{"encoder_arch": "vit", "model": "masked image model", "dataset": "photos of plants, animals and fungi (iNaturalist)", "train_examples": 77898, "image_size": 64, "crop_scale_min": 0.7, "horizontal_flip": true, "translate": 0.12, "method": "mae", "mask_ratio": 0.75, "loss": "mse", "encoder_norm": "layernorm", "encoder_norm_position": "pre", "encoder_activation": "swiglu", "encoder_mlp_ratio": 2.67, "encoder_head_dim": 16, "encoder_fused_qkv": true, "encoder_bias": "all", "encoder_qk_norm": false, "encoder_parallel_block": false, "encoder_inner_norm": false, "encoder_moe": "expert_choice", "encoder_num_experts": 16, "encoder_moe_every": 2, "encoder_expert_mlp_ratio": 0.25, "encoder_experts_per_token": 2, "encoder_shared_expert": false, "encoder_patch_size": [8, 8], "encoder_layers": 12, "encoder_width": 160, "encoder_positions": "sincos", "decoder_width": 192, "norm_pix_loss": true, "decoder_layers": 6, "residual_init": "zero_last", "optimizer": "soap", "beta2": 0.95, "lr": 0.0019, "beta1": 0.95, "shampoo_beta": 0.95, "eps": 1e-08, "precondition_frequency": 16, "max_precond_dim": 1536, "one_sided": false, "adamw_lr_other_params": 0.00077, "grad_clip": 5.0, "steps": 22900, "batch_size": 128, "epochs": 37.6, "lr_schedule": "cosine", "final_lr_fraction": 0.05, "warmup_steps": 2290, "weight_decay": 0.0, "adamw_weight_decay_other_params": 0.01}
Rows from block 7 of the encoder of a small masked image model, named by matrix and row number. Rows with one number within an expert belong to one neuron, the router's apart. Each number is 128 + 24 x the weight over its row's rms, rounded and kept within 0 to 255. All counts start at 0. Numbers have three digits each.
After each expert's rows are labels from the 100 images, of 14976, where the router gives the expert most weight on average: "patch colour" is the nearest of a few named colours to the mean colour under the peak. Only what is clearly more common there than usual is listed. The data: photos of plants, animals and fungi (iNaturalist). In brackets: how many of the 100.
# router: router (encoder.blocks.7.mlp.router.weight, 16x160, trained with AdamW), inputs 80-159
# gate: expert gate (encoder.blocks.7.mlp.gate, 16x32x160), inputs 80-159
# up: expert up (encoder.blocks.7.mlp.up, 16x32x160), inputs 80-159
# down: expert down (encoder.blocks.7.mlp.down, 16x160x32, transposed), outputs 80-159

# expert 0
router.0:148175115154146132159149127116094100105159117132098142173120109161133095109167116149112122125122146111121089134134098122118089107112113158163137152085137158114142135137148129130152163134131122153135122130169143150134085123157144161121167106
gate.0:179097142133142117135114146139123135173143127123114108137130118129090090118129141127126100104132122113140099127164074147116123085096153092131135105121146144144137104149118151110120086088134082105102121193130094113178144112134097136145126104
up.0:139116160105124141164110132159134123136154127114153111132120160132111119095113124102114098082127127162147115134129087138089113086176142103172194101154126119136119131115118127133125114063102134107064114153075073156117145097156115132122146110
down.0:159101123136127115129095119141137124121133130148139124133137127100098167164115159127128159148112097150139129150139119143155112089115142131074133112151120160128119120093152096080176100100106118139117122110168147122077130165126099140122161118
patch colour: black (72)

# expert 2
router.2:124164128165154125142148113150124076112141078095098141150173114163174108123132112100092094108126157123106121108116094096106127104084114109176145100136156137154136143156152144133144138077134143138129093088163169159154133138165147133108169095
gate.5:079147137099150128134154111140128169128117151101118073147126085150153148152138069130134118111147137131164114145128132059127128134132107162114123120127109107125137083114121132138101130136115129132109114136117150119106148152142115168151147132
up.5:096136117097147111148104140142121123140125111093110122188135093156165148119135128162146137115139139124132104142127107071095123113133139189114125098140125089114127149088121101133131113133122110120087128123145139125104137141136121162127165108
down.5:124142152126122093139140142124108120082152115157178143118155120151102105149115141152107095092100120110150144121087160098088090151115106126115122116099144156130134128193165120138112159128164164159147134092146145130133072134152059153104134133
patch colour: cyan (40)

# expert 8
router.8:116135125137139170135102122131082102093145099085098149117107117135140099125168120092113136118150106142105086164116150107117112114130114111111151129140141155129130153144160131177133138091153152160131118117123107168123120158124131114105134152
gate.5:160136104125117120150120123124122149147070126126149114160151087134114180115126076062145161142128119118117140141102141109132130131134117129169175163132134098117111109153123140185096147102143133136111180103118072128084131118119122125124159155
up.5:134109099118105140124148070126141112057088145154137146074123130111144088172144117161162090122148100137137130126137113134148108117113148127149120121126135125166163154138151107104129103163124133108112114148121112134177132129138113099151113138
down.5:158124134163111089157126135141134145115096117114150135144137174106117122124139144141167108147126121133172122139113066128160120123124058096138097142131110109159092083093108136111143100121170118124123167092155148125117153123109114105120163111
patch colour: brown (78)

# expert 14
router.14:132156094155155137128105089125103089120107093109112174113148123120164081112152121090109115103103142097090108084106108122073170087103122086171159135135148164148139144168127141142162152101126175165151102139151168138151146135129141136105136103
gate.5:147113132139108129076100143138108133143115157151116142130147115159144139138131142120144147108143133143069158105125147144092175131135154121145128139163154163146096091139106110110122142167140127107147122147162138205109131118113115112069138137
up.5:122126101121087119071104139121123126131108175125088137143151130162117146110118140117176116086141148150089150095115116170090170149134132147156173156153144164139125087131098137087111130178134095112156130147182136172112129102101124141109137136
down.5:155123095147142131090119132125108097095140114113087118142116128132155145124108115146118141076072142134167184163118147114146092074147166122093155149172117115134100115146101125102165117154126119114169134140140147151116122133139105096092125158
patch colour: white (80)

# expert 1
router.1:091134103148148137144131102133112112130168107116111142104123098128161125094133097125127141124124128085084081159121129143131109131137091113153167156117175156140141136182136134124172171108161120125151140116134092120170129145141137121119125118
gate.0:101148119135102117089178161147127131097194122149160117132100165103124133117126137155139123137099104123154143138108145152106101135152124136135119165135120147125091099205134115109115147146151085121149123176119085123152104105142081148099094141
up.0:109144127129107096098147140148140118106199133146137121101078184090147098145106165135112144134106125128149137129111141156117126116141145115140140154125170107152081094178143079111116198143150084133134135160107108117131115112133144128127130110
down.0:115141063153133134097182114110132114134136158123114117084143124154167136141109142161147105131105104111100143130121150134114103120139141105112108169109153144097111161168161104168055130119118114142156135160121154154127189127139163157115171140
patch colour: black (80)

# expert 7
router.7:131134100165161142161170100133164110119150117101091162164140117128138090108142127080094088107134119105116111104134086103124146088108108091117144119111138143170132149119120144144135125114129179152142108110168177131158125159174149163092167089
gate.5:167126119154143144170145118094165105153151143179113121126114120098118150114090159132121115095136101126135153082125146156100152103099136134122143135152167138099110139165123136152161100112145110157109119112114130098121113119121102115122140128
up.5:114154094164093145203131097137166113143128110130119159110161127102158139101067144100098120159157092108115117075126125153113185101116131132110159116123132133158118156125113148141130101103155156107132086065121105124149145146139096132130126118
down.5:151138124133144094143113122121087116123144101133063128121137107155104155077107111149147147082158100148113107169134168093153129108144127122164127113142125119144141131121119077132119112114120129159182165115157121136122133138171115099102155147
patch colour: white (93)

# expert 12
router.12:094112100154180123149108113106080112111136114098103146130139121125160099100146120147107097137177108084091104130124144137143115133108114117155125151153153118092137135177146129142156136104149169141126140134144122157167085126136120123087167137
gate.5:106133141123201136122157133090104116103129162158079110131123158097088114126132107158142152111123137087095134113121172179167172136119096153114145094109130160150123108161114109106159138108091123105170156132118152096128110139133136103143123162
up.5:113121133128163138066120161168107148185111127146147119087143157123074160111132144135099098133095100125145142132117114129116102114166155109101155099093134141125152115109092177142171135094140112157126128100103157152098132117169112175126082126
down.5:146079138115128084107112144114164144121121130178133147162129121141112092134080118165116117101100167123128139143113095162119141158143150083148125122128118159124142146102103154134154092159135112172087120086128145139111109162129105111139084123
patch colour: brown (56)

# expert 4
router.4:072160092129110135137170133155151115131147141129124131109140101126153087120138088159118128081169149094124130110096133130136097094140093119116149149123145128132156131145144159164154129113148129150163124074172143136171101159140133140103122137
gate.5:161124128114186091114127122084111178107172130151137114123177116146119090157101125082113120088144160132134106135090114114107122135100168166102108125143159118156142128160103115169170127104104130094093121099149121107118129116069125115157127169
up.5:105109099094125139112149142144118115155140110159091128112140129130107086104133100127142158128107087093180124177125134149120149136105159116170152145133067138120177157128121137107119077117114170179132126139146117121134122122129124104140106182
down.5:142107139121111169111106121090129123143133140160115107108075085107074119146151164126138127085151164144162114133122129119125106145132109148126114112099112109158133080124107139127140143133083104132134154124141087125170152132125078127141135107
patch colour: cyan (33)

# expert 6
router.6:125164086151139128146158132111115089092154108113110149125110110141161101096116134104111111106104141088118134071145094121179112087131123128150151172141152144110135133116159169100137164138147165127137104134146125142137121142139151138125125114
gate.5:126133137165148131147137061128159138129146122161129129137124145101151068147101138141145143139120139099139119114150099140122112138121133156090108177160147115125138168125142129119106143120095136137142076141113104094148077145161090133154119135
up.5:116131145169138117151136081114158128128142128148158128131129158105172079130082137125126135149109148132135116129146079166107100152114128153065128155158125126129139171141138122102119134126091108144152097159112120089147103122172116125167111151
down.5:101154125139099184161127097129168113147116152142137160111107139129131162115151101102146130113151117123104095170099140134154114082095117143151135132113137110116179146096110134145118121107088104131130109102122144127145078157163137183128107166
patch colour: pink (52)

# expert 10
router.10:159152097132132128167131114111167135098174113109113173125155091158145124103129092150117101130163110110130113098103121107139105115120088117146146120148128169126149148171131107144148143096159161142130085096133140153130107160143149120109147105
gate.5:144094150082126107120119137101172164114153093108131117156164091174076131136133113149134116156140156151140132144133122133103163140123141149116109110132104098162113131076139114151145160160133118106069164111179144125156121115121099149132134116
up.5:101138122129131139106152119139184141133107153142138104159149146131114130181097071151143050084126173133098173113155163126108133138118131103131111129117128156121144097126144101163127109150139109104143108128123131132160137138151116123140132102
down.5:108104148130114112116134144134139137124101121127123137116130139155146148099171130128183118124124099095191137140106113103122133116145085119118118116141141108162152106150130134111164123157106156161130151160134110120126110113162102128130142160
patch colour: grey (86)

# expert 15
router.15:121159122138144169135142096144138095120154092101125169172120123128149082097143108133118088114151125110087113114115111110137107090092113150090151143160149144094147170163133118123133158125159157162140121111162147168166092153154164131125144088
gate.5:131105139158143128114138174171118115149089128115133138135072117171162156093107125132138129130150149145111096105125108183075135083156123137146113117147074153091125123097140117089145139196149158105082104128152162140081154103126153130109104126
up.5:128151158142109149201150085139165116144119118099099131132135131149124127130105095139165088118102153159152122137124151124164152103093129150161129119114141079131165146096108146161134121149091139152100152130152155123127106162112121117110110113
down.5:078155125127116094111136126136117103103099177133104173115084096139142093160149121146156102135146160109175142140123138155112151148096113147130109151149110108101138171105113143152120126108125142106138098150091147206133146175128080142130112126
patch colour: grey (79)